Weights of a small text-conditioned image diffusion model.
Data: trained on regions of photos with short descriptions (Visual Genome), 203450 training examples, 3.9 epochs.
Rows from block 5 of the denoiser of a small text-conditioned image diffusion model, named by matrix and row number. Rows with one number within an expert belong to one neuron, the router's apart. Each number is 128 + 24 x the weight over its row's rms, rounded and kept within 0 to 255. All counts start at 0. Numbers have three digits each.
After each expert's rows are labels from the 100 images, of 14976 (inputs lightly noised), where the router gives the expert most weight on average: "patch colour" is the nearest of a few named colours to the mean colour under the peak. Only what is clearly more common there than usual is listed. The data: regions of photos with short descriptions (Visual Genome).
# router: router (model.blocks.5.mlp.router.weight, 16x192), inputs 0-95
# gate: expert gate (model.blocks.5.mlp.gate, 16x48x192), inputs 0-95
# up: expert up (model.blocks.5.mlp.up, 16x48x192), inputs 0-95
# down: expert down (model.blocks.5.mlp.down, 16x192x48, transposed), outputs 0-95

# expert 9
router.9:145128128078111125145093111078112098130145112129122124138111126094147114139109158089139141131132137096134120117107119091139088134104131175121103115149147137173101117095142114137179097108124105137104136097150068147139142099101156116126130104109181139100158128133117125174131161147119104103
gate.0:126132156161147133075142127088121099122113159142124106125095125110105139122097085113111128129109129173131146104157122116162178149140111131150099157134096108129097104140100073147123151123124139132119115051146143114120114140122132152157123049130139121100123114121145100119145153178103174117
up.0:128119119124116178122123108122108100125173135142164174144140134080135123120107118158150133106153134121123128151141155150095132089131134137123106128174138137143168117137108121103132147133102105131138107139126074155163127089099116086118125140144131141094132153142113134146123110135133118117
down.0:104128106157160146182105138141125137126136117111141123147112149170183108105087137112092127130101136134119125139139134114087101118140150141139105152163151112078078142131162144158123154111112134108162146085100123162129112112095132134113146136139079101086143113071166128107123128141128091136
gate.1:141134123128116122139114151109134122054112174134115127134112138156131106158168124128138107169117121140146123148132087107149138124157111137107109092118130171142157154108130103155104142126112097139103086093126148146154114135143077157207122121114096123068109080145130098113142091098135133136
up.1:160162123076130169170107125095123115058105158125112117125096109129126114154160116118167130169118136112149113162129162104092133123159127146108119155119129166133161147117137119142180156123131118143095127112125130125168134136133091161166148089119148136075104092146102133091134087113141106112
down.1:115101091141150125130152118149155147108132119130132138106144118143137157149116101131140125103128119106132146145116124098136131127098132079163142132122129116160135106080116112085115135111137102106163093141129130086119114147128183139182132132099106123196110105104105149149129095189140131105
gate.2:118146130115144146145120123085123180136140112162140117124177108129133113113127140120126134148099153135106124065136120118113086130108134102125182110122121117069147147147126122107150121098159142141134147203148130100101106092073175137116158108132148109153127134162110142153128159145125116144
up.2:085128108127150135129128120144128144159128128090134138106156134099144112132123094134164106124149124130140160166106127143153097099116157119120077121120123118145089122105146118129150132177130119100141164070129087190158161160141123122132112151105143152194113147124123076138129121115151131092
down.2:129134131147116184122107138150076133151128151143115123164157129096134090143171134119106165134133136092156109178116091146105171146101165134166147118105125125133151139087162111097131130178136107159135154150123184117152109078108146129135164107114162152102118125144136095101129100111119152167
patch colour: grey

# expert 11
router.11:108131144136152140154086171109120090115117143151174173113119120128103086106107122110094129094127102120131091132106175160168108126126122112131170117141165115196065146120095123149142117147162100157133105182140100138127116134136066144107139126123120121123146133135096097118107151122087163120
gate.0:134116079127136154131140158108085122107107191163147151140126093129103104128141108113107112187129149142157113139141118170128141126115133123146116121100123179151108147125121123144149169144140083123145114154112102115104103125104115152131115085142151122078101088131111130119102130142104133144
up.0:152107135150131110109086116131163137183159117153126117105129148130136097127112133137129148078121121152111134083112105111163155110110141151125141140154189065114124144129134130099086089104118144130141126146176092126095155086124130065113078162123104114124151166070137090126153157111132163148
down.0:156122133149149148132122124119108110170103096128143121131137120144148116143096116098123144164139103213086083111097123123111118132178131148161124139113122163132122116164126154162153151097158125113094161130112151124132134129117125095110170140143106104100157166157138137104096142117097105152
gate.1:177123137098123129162112139096077100063134168148094162127103126152115128151152130125157139166128133125139117131120148115113129104199117144129118138115122165154165134110111092182141122141131090147101097120136110149117129108100097135180132139093095110085128116111102099126114084117120131134
up.1:182114148078143137128130133105110111061127166151096126123086113147109121125136129120187135176129114114131127112137119108118124107162134141130143153100107158124162144112110096161160132143151127139112097162147138134127121122110108112178100122104104123104123093136094103123130087151147122149
down.1:140111106120133137129155136120149140067131157110135128131132120122106166151140149114149134112119115089160148110154129122123092108084145132123098115146130125142120090079114112078123140146111105131172090120151116106085130140114169126193133087102096126156126100111101149127139096153128102107
gate.2:108127174116128106126082154105113125107130127140139141141132131112152078146125133134121150125118116143161121098113130104135104113176144134105134128122103134095120155123088124095114169110149148069148126135146130114080137117126145117151105146130118155124121103106090100176141114144103159143
up.2:126147064141125148088185124142116127145138147095102133128111139149113155116107110131127121156143156121116137171129120135121151138094112113176108132115153158185160110126138147131137098134118113173152140140083141112153112146124129126112128100125168119116123121103139158120126132121159077118
down.2:121137108150109134133046125153135133160154112155133116121129140137105079133149105109150124102130142177096102163106148117157116145145118156111145114122083145153117193136137114130108166139179116054129167133112073148168147130120148129100137133162158135120139143165153091133112126167089161147
patch colour: grey

# expert 2
router.2:134146129126133156165136129166135114174121144123123097152141116121143154134121112097156136101122137146114165156172095154105126132134128144108110117109134149078129118129143112105148143145115164107151119096130141085127124107134174140101094129093104157125135132139095163116151112085118105132
gate.0:126126140115155130127122152127158117171143115111125116120130140118141133089096199141100073124149145121054118143152110152103155090113123124142165080155110156125118105126141135122106130120132124110175121150123118115124130128155139130086129097138146140102101100164108101172147150146153106120
up.0:118115165107144134131114158164155145186124140129115116150132135118108119100111195102119090151114123127060132134139090165109148120108143142133162085168136133114113101129108128136100127125145106105163128120120140110107135120154155144100113099151112136087079105158096087152142141115156138145
down.0:134122105082114125124123153130122133169111102131120101104129141112104169103139117118116134115169131148092120144131158138100179091138079105108134146113143097127123158115164097155102122167115155147155073141175105111124110121162129144071136130142130172137101116112118110190136110129106135105
gate.1:157127123138149119181170113160145160123153108063105108119112118134119156126177123145142100160106126111100143141128097124113134135131128123103149125135107154070135114153132151113136123125123145136127137113161135104141085166150105162148153138152140135162095132139132175136163079102157085127
up.1:118128129121107127144179118155141134119110134129115109146104120196128138128138119152138124169136142119136124142149137147120157147156098073090134121107099159099191106164113167146155136133131157162114118112132170109110089169143090195118164123117110139146124125130104145125135134124131089097
down.1:099133111163117162122050115175129122116141123135108125120118120122143078143135119109137124078120135146123097132146129141133133120095111170168154148157145066124099185109145139150118129166109153088134082128099073131141142107121150185128123135157086129127162133153136109101122118149114140134
gate.2:173100116137132114145139150127104109132132146082157163186109135123138089149132125111152127126145140135137150139095124112126136143088130125107152130107127155106131159157166102112115122160123098107125099110112155111065156108156118128128072124098137111104109167083126126152113120087151140110
up.2:151088083119125116136165155150116082122099163105139163163105145126146100149116087109144128108155148127130179119121160108129138162083096120103155139152148145107131160140192107109113156182129131107095096107137148127104154092122141102140080138092138133120131155107112129135071100116137104088
down.2:137145132144128149125167124148121156139175129131119130078159126084127141137157106177148148129122163127144088123140117103106172107120088093152111129113094106097110108121184110122082097224141117127127091124130133124126135150137129122130164158161137136108104156146094121127206091151109138123
patch colour: grey

# expert 10
router.10:109117140101149134161146134132144134122105132114107127145115101095142110136149154068092147103155103096088145150110069122110127086123112125157154166158139111102140114123168148105055147103124143136145166128100098154149097143112125105134153116117129111132124153154138119114123120141070115124
gate.0:117117136151126127145137149134147128173143088155117137113172130121128120112106140136145106155094106124118127142155061144095122063092128147149156076103184151094107161134095126097101121113146104100178188124103122131129133124136152129158139147141123149144067137147088102117135139129146147092
up.0:119147124132153135088155107141125131119079144124158126103085123124147148104132146124115151090152117134136102114134188116214135162131122115135104146134065112135113137129160133108124167173097182138096090107150122137135080139118110113122129147147111114134187080123150160106112143142115127156
down.0:100124109109088148079150122128131118162153126112095163144175142131128139109163122096093148118165091109144127161153123123073105130116115094124128095162119119131080133126118148170100163139087153128114098153129106137168122106114127118136110144122124136098088125144112111152146162139110117129
gate.1:139130114128104145160155156159127130150118147143152093132139077080101158108171144137118120136149119105146127159133092150089135137116149144110163129162123108117101102117089111107104155143167151090118101173116126147145132144089158103087113071147155121068082140167138153118128109181121128142
up.1:101109161107128110078094132120146145093134114103126156164124180157143118144119112132129144119131142149116133136151165116151120124131131094147091122086142140164143138150159140153123116119111112169130135043149157143125124122123113130141138171115089134199142121107119059129146136073122135110
down.1:088114151148159175105143096135128134098112119128141174109116140161147147165149106130124134136130130117134123123157088081102134103127141150115163130136121097154119086163160134103168170103135085091124150182144121130121150142134154143139118158124071127099157158138137169123134157181132139141
gate.2:073131106123135132163151108162121143082127150147110189112144116156152131147114146141146069132163089099138120192125149196144131045160128116135121129113157145097152124135146054102121105091127115163162126102127083139134120117131139139117150144136104103149142128114121118126147120121126105128
up.2:167138161123125117105105141092147113161143137092131088146113131093116122131110122098106164114097150143092127096127108077103127182100121177157129144146128115145086108085123164128111126136157115095102153115120146132161111156142116106143098087101183148132114130140137140145125133138133144136
down.2:179134133127137124118156130105097154173130094144126082122167158124103133127113133147132070132194167090082115090142132076145123207162125117122149136118157149158165130119136136098124119155131133166149156114112105142145137078180129141130157119146148144121114133135149142116126128124139137138
patch colour: black

# expert 4
router.4:104148098151163178128093139056087105156131139075123144153167144147154130134094135195095133146143127162148161170159134126109144155144143117161145131104115146069175135119120127117096136085125148129117122124105110120117142120135049132141124159135071116140105087100175127118164115189125144091
gate.0:111113095086130152255098133079088116102090157136140132127132122090143127148214152127122131104141136125126129133114109102112070158154126125128173148133124129105127128106143131128109127136123111122117161118146078110146160142117128118134114120138134132098139111121139180091116136167110107119
up.0:132140141147140125120106111171153120076113141137102126113135129143112136127132139091113135137128100130130171141123119118130098132147094103148097143130139110133135138132121143115109125115102110135139128071118133164157145120130100116168115147102116143159139105032126082103131117086125127146
down.0:118105137136189146131149125150117140088128159099146124171174122163142122143150118121142157149129114109120120156127131083111125108133094137119129121106113104124147104100145123093101134102115108123139192189107112112127133117129150191136191137139099140135108123162131147098137147147083098171
gate.1:142103108123134125193124145132151102107134107152108129080139146158123141129129142148146138131161150117109134150128109145119070117093095145078153147125147114091153145176114132116072129093125123131136142123138128137176132122156132102143139162102122121119126115158130146137127128166133105147
up.1:158145121093140132085127134099109165124150099124119117126112095135149089130100128103122117115116112141141093157109155138138130144103177118115130127130148129135116125090097123127158110150133096117122155134131133109115163118090110112186066104133150118145149158090138184131106130129108148128
down.1:131139132148164163066124137177123105147113145145119154108167128151148121110166097130130096100109158134145161140142151163138117108155119121160140129136157129148134135121111187111180135113136146148101195109100167111140118144133129102153090110091130173155108166128139161150110174135119138148
gate.2:138136138173122123125149140187119106078156114135121116148098118112120144130120082117143140135135129129194095144112134134144144121109136092151061151112103143155149128156099164152111130174125117122110123071129145167139123140124110166131182144142129138151097141108097069118143122075134158109
up.2:110134130170150143016117148131112123131141150121141132124115188087106121135096086116115134126134151154136127158137169128100131103125123127125108139124086123128104119114113123126109108150118126141114123154131125211086112134133117161129130131130128154145103165121098075106154145125140166149
down.2:164109172137105118163146145159136104152115123113131113123100123114073122143178109121115106122108145104131080063139113138162117151147117111131092117138089170101139161135108139136124162164155104152113113076152106149119122172104149090127100074151171166140188138118139120161143105107152126090
patch colour: brown

# expert 1
router.1:173120118126103154073135084178127153120126160111116127145159153126122155128113134125129084138141119131169153071135117096136172062114124122157134120145130126113134147129136131157169165082159122144125113106129143098098133090090127131128139129133174143036147113134135117176153106112125128134
gate.0:112091136073109151140107117141157148126126125151144146145081090105122142145118109116124179092131132128135112145161129115130137118091099148132063151114114123139141127134112141139094097160110143138091115121093136156135104154071090082154124153101124137110144133100126131131102135090100140123
up.0:121119144086118147127119110170150120123128126156112132130087081083111139118123168135129167109152112135104120144147121134089143101120127142117136149156160132141126135153129171167113136155079121139131105122103137141107090123064115109148124160129117157081112121098120114148128109112120126141
down.0:127119126138082133011118139109140128132133161122126132120130141131147140143130100101149128144134138148115122160144140134138165087093099131149157086128141125161088103122085109148150167104148135136135090142144097098161106150154132094116047139124140123102162113142154116160140120120117171168
gate.1:123160094164141140169149161155102136133118100116115108123112116107107129131199135109123135078108107091142150123144128100132137163175150113176178140143132129120105100092155111141170148089117125119156111112125131103168138120148088152113102188130141112112082148127124126122126153121108123135
up.1:098134072130127129103147180101116135108117100090137124119128169125165103113161141141083086095142122104131141107155114129150132154149140149166176084132112124126124079063177107128108160134128137106169112130109148134210091134153099161131111153142165134125114144156126160142119152129124122139
down.1:110088095121144087093096135137133116122162138127142103143139161157126164128127171123141123179101094134109125129123105090125149148092128122104124122116127126139103167096147114132125117125134168147111133139110097085142135123154158182126171141087167164156083171138136091124092162155152116127
gate.2:125122102132094122106137143106105196148170147088118098124173116158127124111129150110117098167129125122120104159113128112158155120131135151153130122118169137162192141107125118107111131109141097145143147146149119134111125116123107119147177163136158146106114124122147140144110091113123132136
up.2:138112091129102123082113120117072138151129111121145130120147106130117164128125139114132104155150146102101108160104123114166124089159127147147147137095151160130156151117139123123152134091165103159168139121103111126099106086121142134112142161150149122077124117130139122140126116154122090149
down.2:140089149139132157000131126118107140136118146128130129108142138123087123117181139103133117104124113104080135128100097130145124145081131136123133120156112115144088088104127097128154127130120130121150132120115062104096129126124129125156126139116153082134139132151140130148144094127129126120
patch colour: pink

# expert 3
router.3:082094142125145064115132151117115112091103162128105176124131131161165149134127138124143118137169119104170124148121137170134115060112105148158116107136146112140150103131163122145157157151138139120136111076134102168127093128160122144131141115171165144145157116102163111126158130106118135139
gate.0:108137101121161165136146135175129138087117143115124148148115123134143122136118143157128108130122099115185136169116126125149150088128124098144118119144115118108119120104148146108142130144126124136150109112133115130125135159148130127130132198136105142159142135067162073143157136122144127141
up.0:106145108179103104155136126143154136124121104098121129144132137154127104150160111157181125110107131126125136141090120151147099139121177121142121123125133134147121130157145195115116129151101124126112171094160192143170129141175132137131144173102109138150119158089124113117107101109141085116
down.0:134141102081145162117121142173163150097142102089163126116139129083148153096100103083128120138137073177126126148129130161126136132102079140142154099118115114112126150123149116144136110111128129153172161125070088087134116145168152129116129182127096098103155140163159153110127125157138132105
gate.1:137134131123066101130107128100118153126106094117116086142119118112149122149120110058155157132066142141161114099096085120141111163144123124136119109115103129166099145132119106150134115153138111063108145090157104138148133169171127130139122108108179165132128118121104111142097149124106129130
up.1:086133124100090095153120108125082128080116180137126141141119110087163118141157113094123136139133115091157105136112144145129115096144138116114120150127131136170104127152139112140190127132132103116098134051126132154145107146179135129117152111120156155146146095104137090144112146097094135142
down.1:131103141106119173082138128109123134081143138124122123112160124092160103144122142147143127135135138104114139127115139115119137134124153102125155122150125124118129151110167108099160143162139106177183074151152157108122099056155135147138129160075185131129124133074141131117141144154152130104
gate.2:109184130094115129142102097098115147106083097146127123160114132127115143146120134118149134126134133134131127115156108125115104117157104159141140127109096122159089151108155038152131100110129099084075150096152088151132150179153153133156143076121172137128129106136129146134119163131099109120
up.2:126102089102151129168139137156121111154141165101150157121136115154112112107151126160112121119161110119108126152105151123124132116123141127132115136131134156144121138137106187121161124142123129155176134150112141100163157082130117114095123150111082118124121157106109127126139108125144118135
down.2:157170149154136094196106109144124111153112161124146080153106135114125128131139106127141147134115147168144113130145120126132156145109116159150089128108115130115111143153093146123131126147122121075064156076188133164145136166126150111116151074188113152119137148181107135133120099104102144132
patch colour: grey

# expert 7
router.7:082161126137161115123147135156128107148166153105118148115151150099157133138132128144121126117131142167119152101135164160115129112114153127149119126115064134091118090156123138109103146105156167070128130166110125127131116122122167099095154142140075125185132130148124132132108148132132138127
gate.0:161090090158146140113127146134126060114138107151127138130155184096126139112147103152129121130127116120116146108100126095149129148125154111124154129128087101156136145099122137114120130119149151138142146142131111145116095117158139132097115104126142157121119107136107112097143104169113118109
up.0:094117096136123142086146133113173103166137146138100119134101102071141135175187120110148142133116099103115139109103132130099118092117101135116148145135120091138132113154138103119104117114103171093168115129105122165130126137144106160080138125110179166123157111151134114108119113111097150166
down.0:143126119080103114196119123111125118126147068157136112093106135101119129133090149148104166128123149134087121138177151114125159139130126106118121134126113141136121135121158103130096142152183159122160152104242155114134114119135087132144136105097142151119117125075100073130128128133136117150
gate.1:142134126146167140021122126109101117073124171141162140163123133135125148147125133147078146125163159149105098099154136128106169145147118146130142131134144136135169124122126162144121132139104160132074085172141118137124117131117102127143149098141125125132143138115139097130115132156138132107
up.1:123131133171144144122127135157096126096104155143168169159117120150085139130119113146126179163163112154140115135123139115121134121140107085100146118121116132121148157131097118171092134099145118132128119086146147112125126101071098110119134133124079106101136103134124147082134109131117150119
down.1:110133120085108123109130111102139140172128075138101146131132143096131149116080133127088140130145131153089160153140119146138128128102126094106130101150148123101124119119116132159138149173153115136145105062154138085116123118133106135100102172100163150107125131122136158146142115123135113098
gate.2:089148152163121124006141154110107146124164089123115136126133149132118107154111104138114128150117115162122128113139136123124155134080138153131126109109115111142132101111099115106112113128150147121134077107100157167110119112154126140119168112123130139152124103172139101144152130122135169124
up.2:185112087130129164119100145137142102097140139140130083131115148104125111110151165117126143112132096150104152130124107094083121141120117159119111116176170130148127135068139136176126137163119092104128102129149124153170132157128108102176097109113150172076120105089150112093132110147150114142
down.2:094158132143013141186126120123171136147140093124129119110137090212143145132111121138110143139115128172164139112121151111084105127100119121123101133127167151123129125137128095166170149108132127115135115124161111203131123129115112141115121141141097104109150118114126111129124152118160118128
patch colour: pink

# expert 5
router.5:101146117144088104065109100101099136177116149151127160094111102128121169162102115121131156082123126140166144126148144115127125139134124134147113147104128087179119174095116138140164146125083132115131170094127138140141161145120144127158114138149111124138143130131118142102115085148143122148
gate.0:132148146158101154154138103110105076150090084115107142112114098122121128096177073142128181141151148105160143142096161124096127148128132133120142202118091155112110147136074111111143102108126121172118143146151104114125146114103104125080135130090157114104141119116106143105122135125107115079
up.0:127115114103148114111141144139168179106140182156138119134154135137129105106094169116116030113110087134106123144144112160193154076118141104136128095135173146128130102147164128140122135138131136099147111127120136130103137136144125132195117114144074123134120140136185132169133128121126125161
down.0:122130102154169112094132152160123120090132117089129117121096145116154156127146121113162090157154120124122120108189171132122160111149091160138133151146127155126120142101178163117134117086126120135102146138051127141116098128090127122150115135115130079166126115139112151111140126136138143096
gate.1:099142127092189100189128128117121103122124156135121133109140118065164101122134128111097149147128143122113144135153143125129079152126102165105149138150117137080107123119092171125108129101122108144114157137078117125119114119063118113096127131116142083137129122137115101083102139103156116131
up.1:147175129139106139117122082147150095102111118137138088117128101133146123118095123113089102146106104140147133142124145156106165134160174124102128192134171124108109134150117112125168123136144133129097135106087143130124132117141130145155115104119117084109116138129164162179128118119154127110
down.1:142104140153082122192121109145135114174117133150120118126110119106127118116160075131077134104116111103119126116144153158152089118126174144126148122134125124153173133123130130125137141102132105131079168145106174118165148144147100130161140098151109105145128140128133119127120140117119164146
gate.2:124133125124125151155133161093141129150144108132132163097121160139153151135108151161121149113150124151128139135097117168096103125108113121100170098130130101123134117136135083095105117112149128120123136227109094096142139116113136111116127152127157163157166125159150184105130139168128109127
up.2:140091133121124127205093137098142127115111143133131133091149195127143115148145101150152113110127142125065152125123096150137088144106131160142108081117089138144095160139153101112099123161116094122149136132137112164141114118132129131129123133099120124122153118157131159105115116148151093139
down.2:104113123110166137176124127086164117142135150121096153136109164081152152106166185110129140112129133134062109149126129159166143115128119137125126147158126133157128147111137119172135144122075134142100086077147134127084127161138143069162155118121130172137159147069120134129130127092125124103
patch colour: white

# expert 6
router.6:116143155108120116119111147130145160083155116158144167144133167158134107114142164177124081141119135089085149146111084166125135141158134115114153126150112164144124137128102101115063094155125074116151102159145141126119124116109128116091102142109074151104088098167090123131146123109182115139
gate.0:092126113120139120152175131166122148070119142128124170140145119149139117140130134142160099153159065117148128161118148180145096076162143111129122134099150133138162113111165091080108120105132125175129116124142098165153120112137117111128170126158122120127158115111131126118142106106116104139
up.0:086130108126124128211162116180099139060106108146129159144125099178154146147142133161162123113171106109179118176116153164148099107133141100148136144110163120131146115150177109111134125109103134156137121118127094120110098129148110142086153142157127121118167146100125133116143132136093105117
down.0:095132136118131140135075126147141123058115164130127155114109083146155129139130118112104164090106112153146125151105143186098156044078134137113086112150109111139130143144130069149111138105136120094123122158152161114100144139085140129115102164120124134115143139136128111122104126148147123123
gate.1:123120155079132114188142101145120152135152150137118122137120062125152157146181130090122163100105129125143128150106164090160112138085135118153108170100112130127132141130087114134155150118098095146126141084142125099126118133094141081132139152116103124192183127133108118104130120108081163105
up.1:139139106144132141090148124120103111101092117104121088097104123146124112125133122141109101141164132138144117110117144100155155129136111117140150142147146131114124105125172151150151145119134159118134113138124111140120122124135092200129103105122199113064136185096171147131110154152118109133
down.1:137116096147121137090115134091136166116148111148129114156110146125112164120134132109126146119096116128159117123152128128142113120136118145099099115100140112091116155134153165148129130125117131143128106099128140112145111141136151183099157109149184148212093149135168076126155135091077173129
gate.2:135111096104130137142127131154145136070123121140148125083124144093115128132144156148105128174121143106142103086107114100130086130118106116132109135134095129148138162127104130126141109145168140149156135134118113147113124113119151145047149183102152100109099122143120098133148119138149094149
up.2:117073123173127119141128100084072102151118141141117128148106080101139126137153112082146172096198109162115124150108177107138115153133150099151128145143120115096161108112140135178127163105083138159104145121119113152139113122068099127164101113161139120129197160087126134080112147159087139110
down.2:141133138162114127125126149123143146189132128134144102107124143132161095146117120137105139168137147106106117189128110137129088149089173134125117113136075156095156149132137128137107116116164142152131120117114134159103144099141149129216130109120108145103163118112104132120111131130162142126
patch colour: red

# expert 8
router.8:150114119182151133141162120164149163119104108130106107104106135157125133106146120161091125132107105143118095110131101119139181169124129123137129139114118082112114128126095125127146137133158146134111133139159177103119121185186126140166109097119111115127130145077132108102132130156138150129
gate.0:065120131121145140163064115077100125168081103146102105118099154129112139141141143163150138109135122128131162129134084106127120168105136120142146128125111116102077170126110124152135125131112140155140129125175153104133118156133171130127108122123115147106100083135096120111158111153126159122
up.0:123137122165151136072152137122139122125094100109171166139152143148117111106134129150115069138151110100128125143138139150133158106169108123121174140107130156102120137137110121102119105116113102155150134137160188097118144112138112115146135123096105106113129137061129092125134095147124127121
down.0:154130133142115156103058148171134136130118152122114171116131115135118130111150135146129175092108128160151140130139127150091106114111110110122101112149131106106115140140115107169126148119120104129118132135170139127140123182108175102128055168123111137127149186143140152160145129133115122121
gate.1:128154108131149138152115112146163112152097126138133126143139140105114111154125126134135167108107127158130163115144089114123121130158132138145147088119101124104070107141134079143118148112137149090126127118161099133128135164159082132149116098138121148143129121135149105113117200138111162092
up.1:118127109129179124160130124170148096153111142125150172167133118114099132141100157184147161103150149135121143111156143150098105110161107136128115123157091098137090092146125079144124131119124153111130128115174113152129132149137080122094095118143101104128118116107104127107130149165123142119
down.1:132093122150169136134126136132077159132144095145113112126141135131114130118140137124118079143139145092115105087158146110156146157115120128115129159157155148109172127160173109097095126123127154193153128118156135119137135093146156136109140096120134151089137126135124157113110162132129121147
gate.2:115132120159121104047131093119126155067097125121119135109103088179145131105111101139110111122131134140132095140135168128164150117179146109121097187085096120151157124132127127118164122138128155173105129125085165104113124147149134120119139104135139114142174110117144156119144093100112116126
up.2:133147148194136114120152138155169158123116117103134087119141085172121122097138084157159133105090154127124149152111131103174148132134116086131147156069115138136107125146111115133140164119105134142141137096144180102134136147178086120133131126111075113142115138089151110087153118121126133116
down.2:096105126105070115093127117107126136114126096115105162097141115131154116127126103093149143160120138142139151145137112131134182106111131097147122125107140107155033115097146093148118129125143146134135112109206116143101169129120137105092136147121144146144166141108146075160153110115154070106
patch colour: pink